config.yaml
input: "log_mel"
win_length: 512
tokenizer: "char"
decoder_width: 128
decoder_layers: 12
decoder_mlp_ratio: 2.67
decoder_positions: "sincos"
max_precond_dim: 1024
final_lr_fraction: 0.1
Rows from block 6 of the text decoder of a small encoder-decoder audio transcriber, named by matrix and row number. Rows with one number belong to one neuron. Each number is 128 + 32 x the weight over its row's rms, rounded and kept within 0 to 255. All counts start at 0. Numbers have three digits each.
After each neuron's rows are labels from the 100 texts, of 14976, where the neuron reaches its largest size: "fires on" is the input token at the peak. Only what is clearly more common there than usual is listed. The data: short read English sentences (LibriTTS-R). In brackets: how many of the 100, against the usual share in percent.
# gate: MLP gate (decoder.blocks.6.mlp.gate.weight, 336x128), inputs 0-127
# fc1: MLP up (decoder.blocks.6.mlp.fc1.weight, 336x128), inputs 0-127
# fc2: MLP down (decoder.blocks.6.mlp.fc2.weight, 128x336, transposed), outputs 0-127

gate.272:181132099127127145126206152124107116137112133146109081103161061144097087180106105145066158150129191213102143213109136146157108123134159069119137152151131109144102139076136104103147124136163096169162145118127174101169070109181122128142078100095109154103057099147114141168152143119157133131153136125176098098181102134190127143151135113188083111141126133116153111081185186143135100123178
fc1.272:106147111110136194074111155114117097138108094188185070120129158059161105108122132105115136122159086072177092118083093126088072164077108205101082128143170105127124111177149116143141159148101169171116177127164187103141172092155165190096149129087123147118095132141210165085099124109115121108143215148125080141100123114131136110161137111159153149127061107120116121141130104100140107120123
fc2.272:110199115120143142186118192138136144127109143162106121125166110110180076142104115098099136136156111147161093147082124084091159179114133168168143165151125123093128140216143147098139152105132117071076147130154117129171166102105110119039141101163105100142122105164100140135132124008132163060104136134076136131124133065155120153156137169135158136154095132146064156137165110152116106168071
fires on: "r" (38 vs 4.2); "y" (34 vs 2.1)

gate.229:146128095174151105108157110141136143122127141137146097109117160212103120169073133080110120100132090131125145202130142061098079135148115096121127149183094137082162102105136139125127111146137128168103164105112141125193109152220116175179122076188084111173140107108093194104124171101153146143124130157117124122150099162163082067179131102091127117091099146174202087104167134118187142107145
fc1.229:104078080140212092171092162103106160146095122141128097117147145126124109169050090143120156127107069110154155120153131120151060157147124105140199130172137124137120139137129112083112134035098103147098083097161144121097173117175186157152078080131162136161174108137091067179113135120127101101107149120109172116126150174169091106153107084104150187140164183148125168139157111110099131129175
fc2.229:123151076169193114071141134195126114159039071109122111084098143126178120081069090161123124122121136138136079114119065169118159114113092126114184119099161130083186145149125106129143153098077160147098082135128070119145136105088147177104144157152129132097139100080130164130116119151164138160075127054099157148123140145151073073111089158163104151070129095101186156113160097152151135122126
fires on: "d" (61 vs 3.4); "w" (32 vs 2.1)

gate.240:102106174116145126131138140089123154127104134067061174159116119110118146148097164159159186107152135140099140125179112105127173123146146103150130157103131125126074197050140136113081102081123153121088120159184151191173115144126095110098159118098158138167168084089099151144192167109154131083090143056051113139113130092087124145092138126168114106075153159053109095182112121090116124128170
fc1.240:144099100123151161132114165135164089198138129139124165132126169092165132135116143113078144164166129108181142047141134130117110123134145106113175191153125081137126114184132093138135186208141137113142080157084100053093154124096202078144128155137146155132107151135179077193137169160097094156160133164173145135140092185129106154173155143153139116145185098100130131102062128123151073168128
fc2.240:141145114141121254126166103177102155070143122088127156116118074112188168109098145089124135192066171095084178145144086114167131170120117084130152109122124069136147130122173162070133170118167105145126154120092086121151071095108083150074156164114107110105137163121169114039103136107123083133131134151137098107155131090139145152121166125142128101149109148098140170174156085113116110148172
fires on: "t" (56 vs 7.1); "g" (22 vs 1.5); "n" (12 vs 4.8)

gate.62:090169093178186078142075144176143140059101111153144143141134160197175073128084143053109133165129133152058143161155092162121104140087133183165076143170114146165148179140132136136141197115097169113121096105147168100109140090141161145101110135162125136118110120137102149082135164135135127153145184103140076170203158136123103143130106122102098138072158116100136081169135073090169136151123
fc1.62:137107127076142126119079149112118107189148083203111176164100112142116053104134176152178114141130116083158093104162133164093182144132154188068177124108124142106142179138115101159150100100127147117074093127109106097178166163121107155177076150131129185141121136132162124121150166039081123132103158083113190147112093132152093162135124119127067165131101132143065142123180176123100118098132
fc2.62:169168139139080153130136169089126109139136126119095127167078115114126156134180164091105110072098098070139106194113165136152194136124152122164136146090089083129163127142149063142178110111093134150130098063080106152122112186114161122143113124094082130129204118163103201155075120051112161132157134097135110134119127182129138086145085126150086116074129164108067117106144142192134132175094
fires on: "d" (97 vs 3.4)

gate.201:160198103096156159154096156125161099113089124141127137140109132100137175096134107160106221133193113149136159075126210135139113143128112155134061146169165139163163185117151133105154061062211163108110114159149122189145215132152125168124115129091105106117109154144112169138093127071157110133124141097137137128088142143129108115181150119058169083136171161127114143165111124096149119113123
fc1.201:084106082156080165102097100127092163117156178179073078142179190094087119112083190126143089159124135174090133126107094173172120165242124100075100103130133095074121152109107177106127136132134127201169147140137134127135073150145131067122105137139121119075138172110104047131115146114117119108089091123113143190111135110129135113107119143177124127125146147139201137143137113140109150124095
fc2.201:125128142125165101106126144133098194101107098133103188088132134140109176077150090090134151133129140173089155132145091119071096165147101110089147074121101112097108145122117200163103115121150106105143107147210087097110049113148072135163128130151130117138154082143145121119198096112109214185090090095144107110059159147150196118139077119123115150155146136191159092088089134132097145124146
fires on: "r" (76 vs 4.2)

gate.171:140066104143114098183164087131145107159106143177117162167105170125117105167118112110071111130141077115116120076082104168174165171188145127124139168169078080130142134096127108141132121112110128171158109076098037171117165172163162155144123091123086148177155114093122097162124174078139160119136121138132117073130080076156141178176154167141172111186121121128174152080100106116112189144117
fc1.171:092138106132151145140136105152187146151013144162137079097151081123132148147122122172144141157099131148124112096134120159113148129109114155092171149125146126144157095089085063139134192113082114166174157113097169142141144143067127113171108069167079119178091170106176105110104144111117122092117085153081130120066167119136063146095111103136097150116031167127135088142155137104131151108062
fc2.171:091164123136108133128130112135162127164097120087127174078134105173132145185130163165074114104121095058135129164097102047146102150106157162147168120063183117098112130089164127108128109140109136116122172131104045174132115144079162124082142124117131110093058172157106163169083134106201167123130098164096116114060138118142088157161130049108077111150115144116176135063147117134153156124123
fires on: "r" (47 vs 4.2); "n" (23 vs 4.8); "m" (14 vs 2.1)

gate.115:123127131151069146152127092216079127136124102122126083096125142135161117159105169147160173170109133123107166062179097136143181150120099098194153160143139146102118107148113124111158161155146133132151169105137085097150136119047121178074126109151106121141183114165185122122175130098158115107170109116136089105097149124067112144203135137161137101072130118077098156229085167155121108098147
fc1.115:145149137147155120134106110099095134130139117112128148063082126124109064114125117125046085133091138130085121171157148122110125075189147151183150072081181171159171107135124135140099094121168048101107133212134138120113173132119142201077107141104089173097143120129091138112136109164119100210101176147160129143070150082187130125179116150110108154152138126116124167160113131113085190120132
fc2.115:135100104190162158098087096147162126141076126159102144114182136109076152104146122158106155071090166099128148161140113091104110109086145098094112097132172081133117167128139177106163188143134097079097135173123115142129098108205093090150075128172140148121068153101136088123072189203098130119137146140137089156103099099169122117068133162094124095094126081133146060140101147081170082091134
fires on: "d" (81 vs 3.4)

gate.148:135121173144101180132097183186182136157130144094098132123125134093157144099132110157156129147097128167103134068130102115137048112119154115135133151179077162137131127123135102111154153117128177155029121155150141210140114175084145154183174076067152128181171108121097134120118192107133153177154137157113061098127106111150098120128108091140110054138126101134110148116159086099108134175066
fc1.148:100085076132102110158145099129048141108130151142182140152136090123149159112141153066145152170109134111180152160098090124135094144216131156126164136105149039149152183084154159139133120110162132147131177116115098085100147071161073114119077124138103111107146103081176157114187104131078117085123110143127110190134189121085165142134129075089112099089118120099168125184097123176106132144164
fc2.148:162080081144146088164121080138107163077078154143192077094162156171103141115155120126126135211094142128194138098134140156099117181087119066110176191107113094140070110120130081144133132120109105180107195161128158135148175086152104173159081057121175131154142078140136088152129142120145180086109132126158091129139165147142113113065086162085121113146125124172131150134126162145097125100141
fires on: "r" (55 vs 4.2); "n" (30 vs 4.8); "l" (9 vs 3.3)

gate.114:120101140109163121147105092158131099122096067094148128090089166175113173115097067137100208217117101134117107100136193066186150120147127027118099143110109124108064153115137106075133098157169099129108146139135105186146161154135148129152158128104120102160153137166133132123120130128140139141133108076129126165155106072119135126132058156152094145152103175148136153164135092056085069096149
fc1.114:130132105137150130069127106117136093201074144104139120079112126159071147133122140084148160186112139112145082157142099155150081111111139100082174180138117172152142099098138183117126135060093125055064149117125149111099076126132134168119142170153146134225126088040138114141174085128114144110144150132120152057103127133142114104154098175114122133143082098111124182144143110157064104180132
fc2.114:112170104182149092161175118111108085141120092126182068120135086154155121122178125153135086100173130116138141184133068100115161151081127124120190115127214113150109148143154127125129138094164103117113117095132115115167102076109160131046161191132150111104187104075163131136139139160155136115103118119159107075141091163138069146100197153141196117136117139179113135098171079141070146115076
fires on: "d" (54 vs 3.4); "m" (23 vs 2.1)

gate.261:119140115129129085116107050131101093123088154155113152156140058127053127157049081153080178137146117150136109148090119153087137082132156136087172151092151168117096150077132147190100097104106146171167167169166103073168157157101121189149130177093120143160115129156098128111123117151171139164162157118139126125102116160187158118143171104141165084153093135124115148150049105161104129109057
fc1.261:089115082131105132109147167128096159101104139135069151105086117120083146171136078118092166157116197133109148175081126128116096146121149116088152166062196116138156086055101111148094160057127135082122108107137093098121116086132122122158122140077169080153090143156111151172138114099204164115165126176089144112100123115109160120131185059175196090118128101111093118169098100135114093093153
fc2.261:161150122141112112110088119078060115118098154149160095181136146135045126061118154132132113133096074107147160157127112098120118163139132107122163122117161094106119151148106121096135130103147170141089094116147149092138160084084078140135128167144199127076123138127112083084163130187176117152106156127078125159091125154169166101119126084136178163216098082081118130166170052168167074113161
fires on: "r" (44 vs 4.2); "n" (22 vs 4.8); "i" (22 vs 5.4)

gate.34:169104117152169145166132160131064115125140101144066146125106172143147106145114146137188113155114147098141147141183141171127061105202170111159087138165162166134112123113146068076101085118141169136179140158090097072190146158161143139120083140173140126157112148149147134144152129071201132121160144161148115134146072172121097129121096128181100035134225152110108143146132140109137116141134
fc1.34:115162125063125104156076157143123106156134123174147152175081190143105166209070127076138096109119072112135140125117120147058139133100138178160160089102067144145151144136163179109174159146091149155179127098119129152112185118121111184065094132171098120103058116142136053163133147131169097155149140160128148147116139117113152105089076151124156120149073124166147129183148133150125180088122
fc2.34:116140112160133161178109168118131169169100110159134178107117173106091095150193143090108105083130099113081096121178136157078181082164150090146182107125109151094094067087168096093139178088121128093118127139113073100126144124148132076153140097125082119138179089155133117169147125106167103095191154191087104097119116171115073086085154156071124097149158142147152116114081154193092122136102
fires on: "r" (99 vs 4.2)

gate.158:051120143114185133158117106183077117101139103074082121108165176093178142120139133174102157205166063128132145097116180082116111158178204171131157130109124126103118106181138141117135139067132131112175138093155102163115144141135129127118128159168152174147166137159180128158106180102211080145092110114112130113124105145172158127118080081128141109138177172114087111145075133094097091149139
fc1.158:117157100147120139100154119125131127074115107133209139127158130115177111138171087087119068181145126133132151113144098147149109078099136127103204090102142131090164119048160120162095124141135147175144159038128129120169104136055139123115083140108121159059117166133095166140155130111053081122161126125147129128138136072175148195179107099164137086132057124063108121093125134090111106127132
fc2.158:136126108132154117080149104151191137069088069168130152044147089138188060169048161114158048103168112148164123133110136149138106099086129083129173174085177130110152119138104167142132151125157128142113202131115184161132141141099089134092102123066134151122098117151141131177081085119175101121165158080138108135131098147142116132136098114156119128097112102119104152138130174140097166196086
fires on: "d" (45 vs 3.4); "f" (45 vs 1.3)

gate.329:125132102121082152122157173175146108158128135120076151138134149073145150163142103159158132146103114145096154128101161145048117075094155167161075101114089141165167155121149061160179104131160185160134123129140184142135174140134118151152210109112132104106136086163114160072159165149119096122140097066112132141145126097170100143213096141076130134111126176162072118105123111173072128186072
fc1.329:161199165153102116084123137124125112131096166070152145162136117096109111173120088116101084137151128126083163122110132162131179137115123103160078169159148197212120082126135072123169120163119104118125125122149097139153095124035111169180144114114173124112108128146182122100099168099139139175132154116052146071138148158120117081137155160109159149117088127093128177116131082065199129075106
fc2.329:142088156106127131103126131156109110141183146080098162139101085124141172100069187096210113104144117120093115137100139094124135127122124123153119141207085084161114109085155136155108112206133080140146097100122111118055108124147149127172097160118058066143180117091121152159093134080078117202121143095111172067129097131150111067119138094138122130109119122169154046138119140175151152097111
fires on: "u" (83 vs 2.5); "l" (8 vs 3.3)

gate.305:118096102083099120180106113131147125123125068137164137145098153101166116133181121139128100240181133132205098159143155128129113138110123113090118127102087156144139101094106180122112147079135111155071085094118101155145117152124118187120149128093129101134126107204142171107195152114153140153121129075124141187095136104146128079136203188159158186140134104175137139169188136148098191118125
fc1.305:130171100109064131166145108160136143048145118151153118113139170137118126143100114080119116120179155114110108143170158127160134125159148141096069136149101161087194132097198085140165131190090139132166091093106114165059132077116102162129194140127176096075092147107135094104136059149182105092121117135114107136115133061113159128141093126173142129108115146133175122157124129041131193150083
fc2.305:081104142121151109126161147150085089128151130127058187161161144167137128036086137135184098104101119132164088157086090134112115146151149127171137134145110130059175155105165105171138121115137178140064134100129101134155131094129100095159167127077175126156145152154119182151106172177137151132133169120158109166097163160166184108144081129167073131085167157113131039113107163183132136159105
fires on: "u" (59 vs 2.5)

gate.217:117142179125151157119101103176089184068132102184113112152168141088115113124151149128080115112146166063128128178128138137196127170157141125156074116157111162149161147136194125164158140157152097118161101081102068157138051160136159103170119142117087164128143113140147080127115140113148104150196042101142135117062119148113129139098154136147151153089171109070133093129137186105165100059140
fc1.217:133117139062166148219181125158158180168166131133139167117144181192128111151167127110143180093101091158137155109083121122157193077117147128141110126165118168149112079137166132086088110113103126131151126117147111188118119154086097102164138122127121139118161142120139102132144127174111168140096126115143152092074116124125135169093131199162143043211165084104135094116176152098130140097203
fc2.217:130114092058184120198121167147111117166180124130090114131094114157194125122129171162118110113095135079109087164119159129113172087142143173167170101163145139158142057109112100150171099138100128138161126117188129088086106124117059144170159136157160108176124114154181184105112108137183105112194124126087070150196167149144125112125126123160127110090138165097184083134124177129096130091164
fires on: "t" (43 vs 7.1); "e" (27 vs 9.7)