A small encoder-decoder audio transcriber, trained from scratch: encoder arch crnn, batches of 64.
Rows from block 6 of the text decoder of a small encoder-decoder audio transcriber, named by matrix and row number. Rows with one number belong to one neuron. Each number is 500 + 40 x the weight over its row's rms, rounded and kept within 0 to 999. All counts start at 0. Numbers have three digits each. After the name is the row's rms in percent of the matrix's.
After each neuron's rows are labels from the 100 texts, of 14976, where the neuron reaches its largest size: "fires on" is the input token at the peak. Only what is clearly more common there than usual is listed. The data: short read English sentences (LibriTTS-R). In brackets: how many of the 100.
# gate: MLP gate (decoder.blocks.6.mlp.gate.weight, 336x128), inputs 0-127
# fc1: MLP up (decoder.blocks.6.mlp.fc1.weight, 336x128), inputs 0-127
# fc2: MLP down (decoder.blocks.6.mlp.fc2.weight, 128x336, transposed), outputs 0-127

gate.130 103:497495493545499542532507582498559502527535527553398529564495482507592487501485482451503464566554499510464487487531506546495454567523465479549525487413486515463513518458514477468564567464546557505516529476474554473474520461508542514485464515457529579572480487504542477489514522511495534498516542481476385550449484583488470523503546513514504473471556555535442573536433463508508577437440
fc1.130 107:523552486468486414536568515507461485472522556394506618504432473473470481530502479460529483511479528436500456537506406527547532417515534514532470561519500505469461448506476571479516511466479539514455505533560488494499438483519537495529424510542490462448493526563508455443554471527475443456508459563469523498512406533478442498545470464509464495541514546509494565565495445448511545511505
fc2.130 108:445578469509484542599527538458502580496494430510484553512489423535497472510408446481578470362431560472460487485470475528495563528500475492524523513520489486468519549530526501496470499549529503502523569482510497512482478490475499522444497590471476477474462499475536511530508450456563482450568476518485434501468488463521442465502493516499484606487538504590461464471477488525513436545481
fires on: "i" (72); "d" (16)

gate.104 097:512559496504501476513530484486475505480483542528509489458518484492504514573469460519488491482549528500490496456482592549485554513530524540534490479474543476459513419490467556596447476487485604482378488582431521492470548494485517451475481494525493509499522477437443513510476507498529459415418527495486556442540503498495522406504490494520526579453549541498584566422503498476457484575523
fc1.104 099:464426457537468496560532491454380514573520479540509491493600493445490464475579521486456531517451491473457510506491498485495415489449557503472493479529539565535478560497441545525515447530491442481543522518455524536535554447597493462510515486507450577452463480534510474483517495481488503591559478517508497492419494471528434503447495543571490476494537531479488439503545560468462532510471
fc2.104 091:574493468471441542466440465551514444465471479545560512433472483495463556499455558478492485600470477574446422548465446483545527453558567528464522540529534503533509479428532526502524499455572535494511475524457511441460462583522530495507526567495571471574495520520499466518488502474473532474441538417459537482497481481476471540511538514486524533493425510495521536415490440556531494508466
fires on: "i" (80)

gate.186 101:532633454535539491492454498561579473480534560543467441475469450470534476504479465469552499495476483516549519455533487567440529550529488441539457493477509549567422503499513538434475458537468472539462565494522480528541563510544494526553520549511449528462516443478484580474526509501589493498463495484500522497485519556469571468515540585542501553481498434536552477514487471494548454540544
fc1.186 102:472501493528496546531498575512424495541561487540483463496480562587473571455527567574464495548455542523474417500489540484479483552523492554477484527565469578537561501492443533542558421465456500461497442511534444457527497562553538524498501477556488544504512459481558506522560403492535517560530506508574534500476479503490486447518505487455514471525512524455471515557480483466514419477574
fc2.186 094:511547573490479456547415481546512566558452455541485488532522546501515448512475566495532458486444536463556443463560444498527504520457534494465520487488487485562473567428495568483512486557480540495493486474486509493527542539463511485499544442565513527454534482492591551529488462505490532485464437483496544559484503554493469473505559443454473427498491549360493509539515482463548469468424
fires on: "i" (38); "e" (25); "s" (19)

gate.2 100:473516400488462468531539545485513515582498488528473527553469430544522559528441484468494515537500499585565450559441482454465493470460538526535555524535543528473528467466503441531509490481441514492471555488532487546461505501431468480469440464491497617528563513482539521479487543472498502515548530470419497501451538567427485524564505498568443493524570489472501424541460426519472505496484
fc1.2 100:500541486481493478537494504494444519450412542528469477522510502490547497533511423480536506525572575474543558507571488502564489631483504466499508550493550496510514529576443490411466408479534520450511490515438554483550486472502517493535532471568519459454476517544553467543456556517454565524479508496542504473463535489510440484424572451563471477467491584515510509526526514528502556470529
fc2.2 097:534440476524550546442459484517525469492533544548577454478486493476568472491482527503493498484459521521506573465554546524452563528498491540505483530562492476505480461496533485471560537535549489491545468444472518459530495493487485413496483486521499518541575469529467432430506487476409442431489544426518522488550554503570423520473469503446549524419473455537506452506469547475527450394558
fires on: "n" (71); "m" (23)

gate.228 099:590570502575487444525456610496502460474467449506417485553480492480457567585511575512496460559533518525543442504532563476491489502509492498488518537573477442499519419511483459531481472480552512549507445535526498501429459504457521528482557491497516498576530418456489492498541490476541533503511511508510562460526483436509558497483535520483419515530442477512488487500469486450595445454502
fc1.228 104:502474495488517567505509532496545503570557447550497460497459464517536439525482480483545460468567434543497464509544447469439422509449542467453504545523465456505544521455537494519491475480514487436508493455492502458524505567568536472514452457465511512448483557517487471499430507612546479486524520435517565450474550526492474487479545463482472551490539501457509442408409489498431583435517
fc2.228 107:483427471486447469457451580547513549499490463557548573498445504558457445532470553416522511515434482538515439594429529538522499518555550532476478548476519478459454559441455495543527548437523454457488505482425461557530508553474520487526555467464522491496535548562458490505541448465493472565457457543535479521490493483516503479514462510556563462493466554518438480463492521488437454486504
fires on: "i" (68); "r" (19); "l" (9)

gate.167 099:500498457528544479502485519523481502504505484461424513471482491480556526548517519498447500529537493488459549500544537480517486553617497542466496477508508475459565398416520503475491516476453579493492533499572503500513481459544503506410500591586535467501487501512527537510541467422496488520531495421485523501464493489409442422539503560500523448482468527509538478438494548415507391486491
fc1.167 103:508505495454492517573508467483521546438487526440524456450495541461507531486492457476448425493444481519541508551555501527476522551535519487512532461513486465533494501582469521523529491555481476521503502400445475448533447463479522553582524484501518492507483543459523535467563403470403445563526551459472435461484475485574572465544510440543458467465515491506471506406480545428525470494543
fc2.167 101:569545493481496537544464493471511464505509512473571522456498474459492510568511479512561514490547501540419506494503499562494458459449477458508504436483576515496506420460545512549553500529491485480419545446459507543437526536489448555584530452519466528562445515543489551573498496470510498417515556522459497506521535470547533534560487456512417469541400424433504553523495486440502503501488
fires on: "n" (42); "s" (19); "'" (10); "l" (7)

gate.300 105:496440445508535429444487524504479538570515449481561505470520427481577470509501507506498515442538495513531435579377502426549458479541494506474520559444501541474436537472488496533483499551475482517530452544553524542510434462556468480439471545472504488489516504520445534460503550446537474466484527474458491487478549542506427420559520582462545533513456499437500562468478508461494485498554
fc1.300 105:499568548513513557458529479535502524536542516510476494495477574515548479489547490531488539509571487516381471471438508511546529550472571533488450463488449502491519494546576507498461485482472496520539456579457395502591499459598521525492534479507511500529465436508506534547564452477541601491540509430492452513529480552431499501522500531443485453478571534518543529492529541463528501460475
fc2.300 100:421526544479515519472487435462502484503550559525479438492520510585410435556533540524457516504462504493517540430460516512555430443489566528460454490497485479426501506523430482512493491491471413523522573511492498513427437472481503453519472549490510492509510514495500549506559490487563449545490452448468494495495490507510453500481433558488513549543481409600465497589534483539424489528500
fires on: "t" (98)

gate.35 095:466509529491496504467498503513521548530527566538531501480472513491508483538479477595477472526503556581433500442536459497521533482468493561511483523479517460527461482461505506418571478522445511522543527478471555565497554462462515542519587556470513499514448511524474471475460498500568481428630479520541451475491493517472449456534500576469618560521491491562550415522509539467527504443518
fc1.35 094:487431597543487536478501483423524534523506455473500453482510493560550499546499488535526569507497515514481426427521448474549494528568523482546454567477498531444490479509504444487541504505510509559449502474430472500515521537551524528464498538472551520544539458458490447493478524521519508418546466498497449425489652493548494496511483472567504489443543566538584499512435545496481477471537
fc2.35 101:481524533442480487546437458522517535548496529471574485497488572512463475566470563527477534590537552559513471447469516466504466441437553511550567473483467537464531518468444488534492482480504487491552543544493507474470588475519494522467489475562534496516479501530483500618523481458549482452481486530456564535492462427466505476508532506536417498600515479517555561547429539505547494562481
fires on: "t" (65); "y" (23); "f" (8)

gate.269 101:447468539469511455530514482505456431525522489511415515461441515518456495590454480499480470531436460519523472542462536486486498495521506444542439577481529491586505479510555470493510531524509509568482546529537489559486587452573475556500596511494483461580482496497474473457580445520462460443502442578546558462456519495505488507528525529538447575490556469491509517561531535514472498453451
fc1.269 101:498511516473507463509468543537487485540530536525491538500495519449490491504551449529449497514462533547533504527510467556478553476564470473552523435480511557519489505453584451533476526514531420559525525491506458505534482467544435467553504494518536423561467489504535522510484418477546532465532513563558537518435548482476451490544539567459444459597614453537493593482538482537528440555502
fc2.269 101:522567511447439507520471474505479556531478557482461465473489482490466530530524434486465482510544509485532483446502483524412526476515454413491541521461492487432471584546545497484482526560515498580523452516525431479501488560608429481504537481523560471563460452454513481507556484475434465489527445550500470543421512519525538523543543474515479478537582535484477546495556535516532391497499
fires on: "t" (52); "u" (34)

gate.256 099:575507471550511501490599479492511558509479456498469587492500477481497497607515495466474493551605519530557423463515490504479510538571515508548539557417461551432487489526479485523470567457513492493478501468450511483495554533481434551514538427469536523510428506587490535454457470470535484581555483530499472429486512498534558530520581530522517521496522457501478481492537486548538505554533
fc1.256 102:504546518508475538501530463501483482471529512561500426515410539548488521483515437491550443502471472472500531534439424526517455447480530497465506462472503497543471471481476467531488548540506580473496529500530508507577446555488494455560512449497447537508504463472538502532542481472376535449381432475554484473451503460501545498506422529468515494429513495415496526526551533575447453459508
fc2.256 100:522433545507525482599500415512478517438546506485497475472534493480554548554551466529471505520436466542491481457563474490514542466525518504556452575511514438517462473526457582548454554503505464539432488585489526544476499600485430550482538481497468453574528514516550468496460492425455487511422510538470500511524509491515491525446517485393529570484554521525486526550480529485542506516483
fires on: "i" (58)

gate.92 100:480439496525535469520432496481523512510499480510469485500563493519521452518495512529445438499519498482423527487474561532629485495441535504497515521519484478476503453481516518507510454516528587517588489541542521564531473526539462420541537492464478541531470430492470579475535529435455493466521491461481513449537505526507471518561435481436484529530524449451570534413464573524460404527565
fc1.92 097:450515543516479447492477472536481524404462432533570500477510490505511509530518475526463559517535479456453452476524527489568527557466449458538514516502553547498467474510569499565527495474545492450572508528563506581507414515399535406483522448446453491497515429458522439552486495537484453502448488479474572520449443492524525475489422495454529467506510509486522434445499535563516520480543
fc2.92 094:448475502507466445548480505508477594477437454516509534490469539478500503515495554431496546457484504479493516460437505508503541541552506479590508467487549539511500520574567427490461522551524516479481564579514494599505517493446461489544456462514519481555463502474497492563517506507564471497517465628462524594463495559499526444540480489465573504547509471529550477532442521527434546533536
fires on: "t" (91)

gate.335 113:395510537530435515490508529496469501438515524530443484529479537482465489450490510462476480502521507569482470440525458536505544438539565616473508543536516533477518528510570529471527487482505569507465501457514515465392454532379463492503527460495533539477504468458524496493483540465523464541470551486513554450498461504550496477557488464488515463527521482516529508493364578468473447459446
fc1.335 118:543496432510458511507486508468519443463575501421468531544507548427415505548504458563580497513496458557511486572479523564524527491497357484535472484514521509499545567469530471494459411492513491430518459543494527443444572523527466541522497526472513483503515491473426509551538563499533539499485475497525510435539541464479456463449467455438503480504549501418479514537514506462521516516546
fc2.335 113:496464506478494535469537521546457470523527523501511498610516470466518527492588501559478584491521522505460467459465497541408511495488525425559436456490531538515452473478511503500478443445517522485458449553500524501573494527566521519508560552483532495527546469457524478452552533522578504503537529532580450500513537461569531490480488460495484472576498481479436413545562447570483431456540
fires on: "n" (87); "m" (12)

gate.238 105:454472468491558572413415389529482470527461540544571497471453557493524443511434539524476537481510543513545443474473501502508521497501552548483522497637437550487520502535446510529529573513473561531508525476482523484525530496536524511499534501481478545524503499496464547435509482452510493469523447494390489505505537543397553516483491528467481489436462521509492478512417509548486515464528
fc1.238 108:460477512521496526462519519485476482427583523520563525411539471505491534456480535496528492522485520462449445460443498416568492419511445533486508503488497560504549532532452453500456542471590487486499554443586499484483504495510563510507485511476464491483485551472436470500467524540459470457526471589435555489468452502484459417495498494574533559513488568446518494472438528504495459568580
fc2.238 103:524536562448500517548594501508430545553513528584489448472474449509484497559499543532516543460455515485438490445523472506462465510467550499439534451540478470515444464496500466490450521446519571431572477513548515520519554559455458528506395511533579491486490528531459499543514523537533505551479503501423466486494566512519505461573426526424530545509493488509436481523537439493452451468510
fires on: "n" (50); "a" (39); "m" (7)

gate.237 099:436554487524497477567486502504496509576473492488433487453555494495495478516544394501514508513565498494469501498483514533467539598465525473574457537517563554533497521499506521496482542509523434517526568501457455439471506492477479472531484557514543471503492457583568522507493543475496537547489515498499438441457487524455524548510445533592524551580564524544543519580448546483490596479558
fc1.237 096:437484484514470483490534441459500524514521473612537498477510561539440505455466491499484481551439499541473487468490438535459486482504505573462540495498525474482461493565493442505564479630612512495492573552494522548489548452527506477460476505593506525521514523437549446526530526490462516516497515561504500586472463487494470515501546509496442535577466518542466570535426531550479510501453
fc2.237 097:500571453551531561496480440478473521543514557547486528533479469518474463488508479485512477492500516562593498482538358503433501496470443444535444486482545464458488548506487439449531465507478543530457536485527481538506543441454484566436454518510557470521522478536555469577482483498448480519532458498580436514517470494437516512552539502482478502577514484513540530552494471569525440506415
fires on: "i" (56); "n" (14); "f" (11); "d" (8)

gate.19 096:430478531495460455474465491544564481485552531500522549569448477496551495567503453490473503559592502523596489487547566537407499454489490509542463543489464502501486432450516473508508431523522428483436507567516518519539555450496532524550517485469459464480527449479466500531515530483463515519559549399521526485409498480494560532501585543562496509488567508504543432506523479535496517468529
fc1.19 094:533512495440508526488427507458470510513539518444528471481521410519476533559492449518522528535536516562467460461515442458478432449514430527432484524436495479547559522521460523511477460564544515498504495567449479509479463472437480444497620501522504500469443535506536474511466453507517511497500475518518511524438464559602439475536456445556507518561543601482517531530487556482430486549518
fc2.19 093:452500385532451518578498431490588488462471527453502427474516515482571498480499550499475490473479540513480540450516468430492477537530473565520506507511525474586509454503535457487547577577464502514570497494484438546504481523544486520476524527438451494457519581493557533491533480467508481522501514478473529559473456545505484430497546498422476550557477517575531541483445511469408512449506
fires on: "i" (92)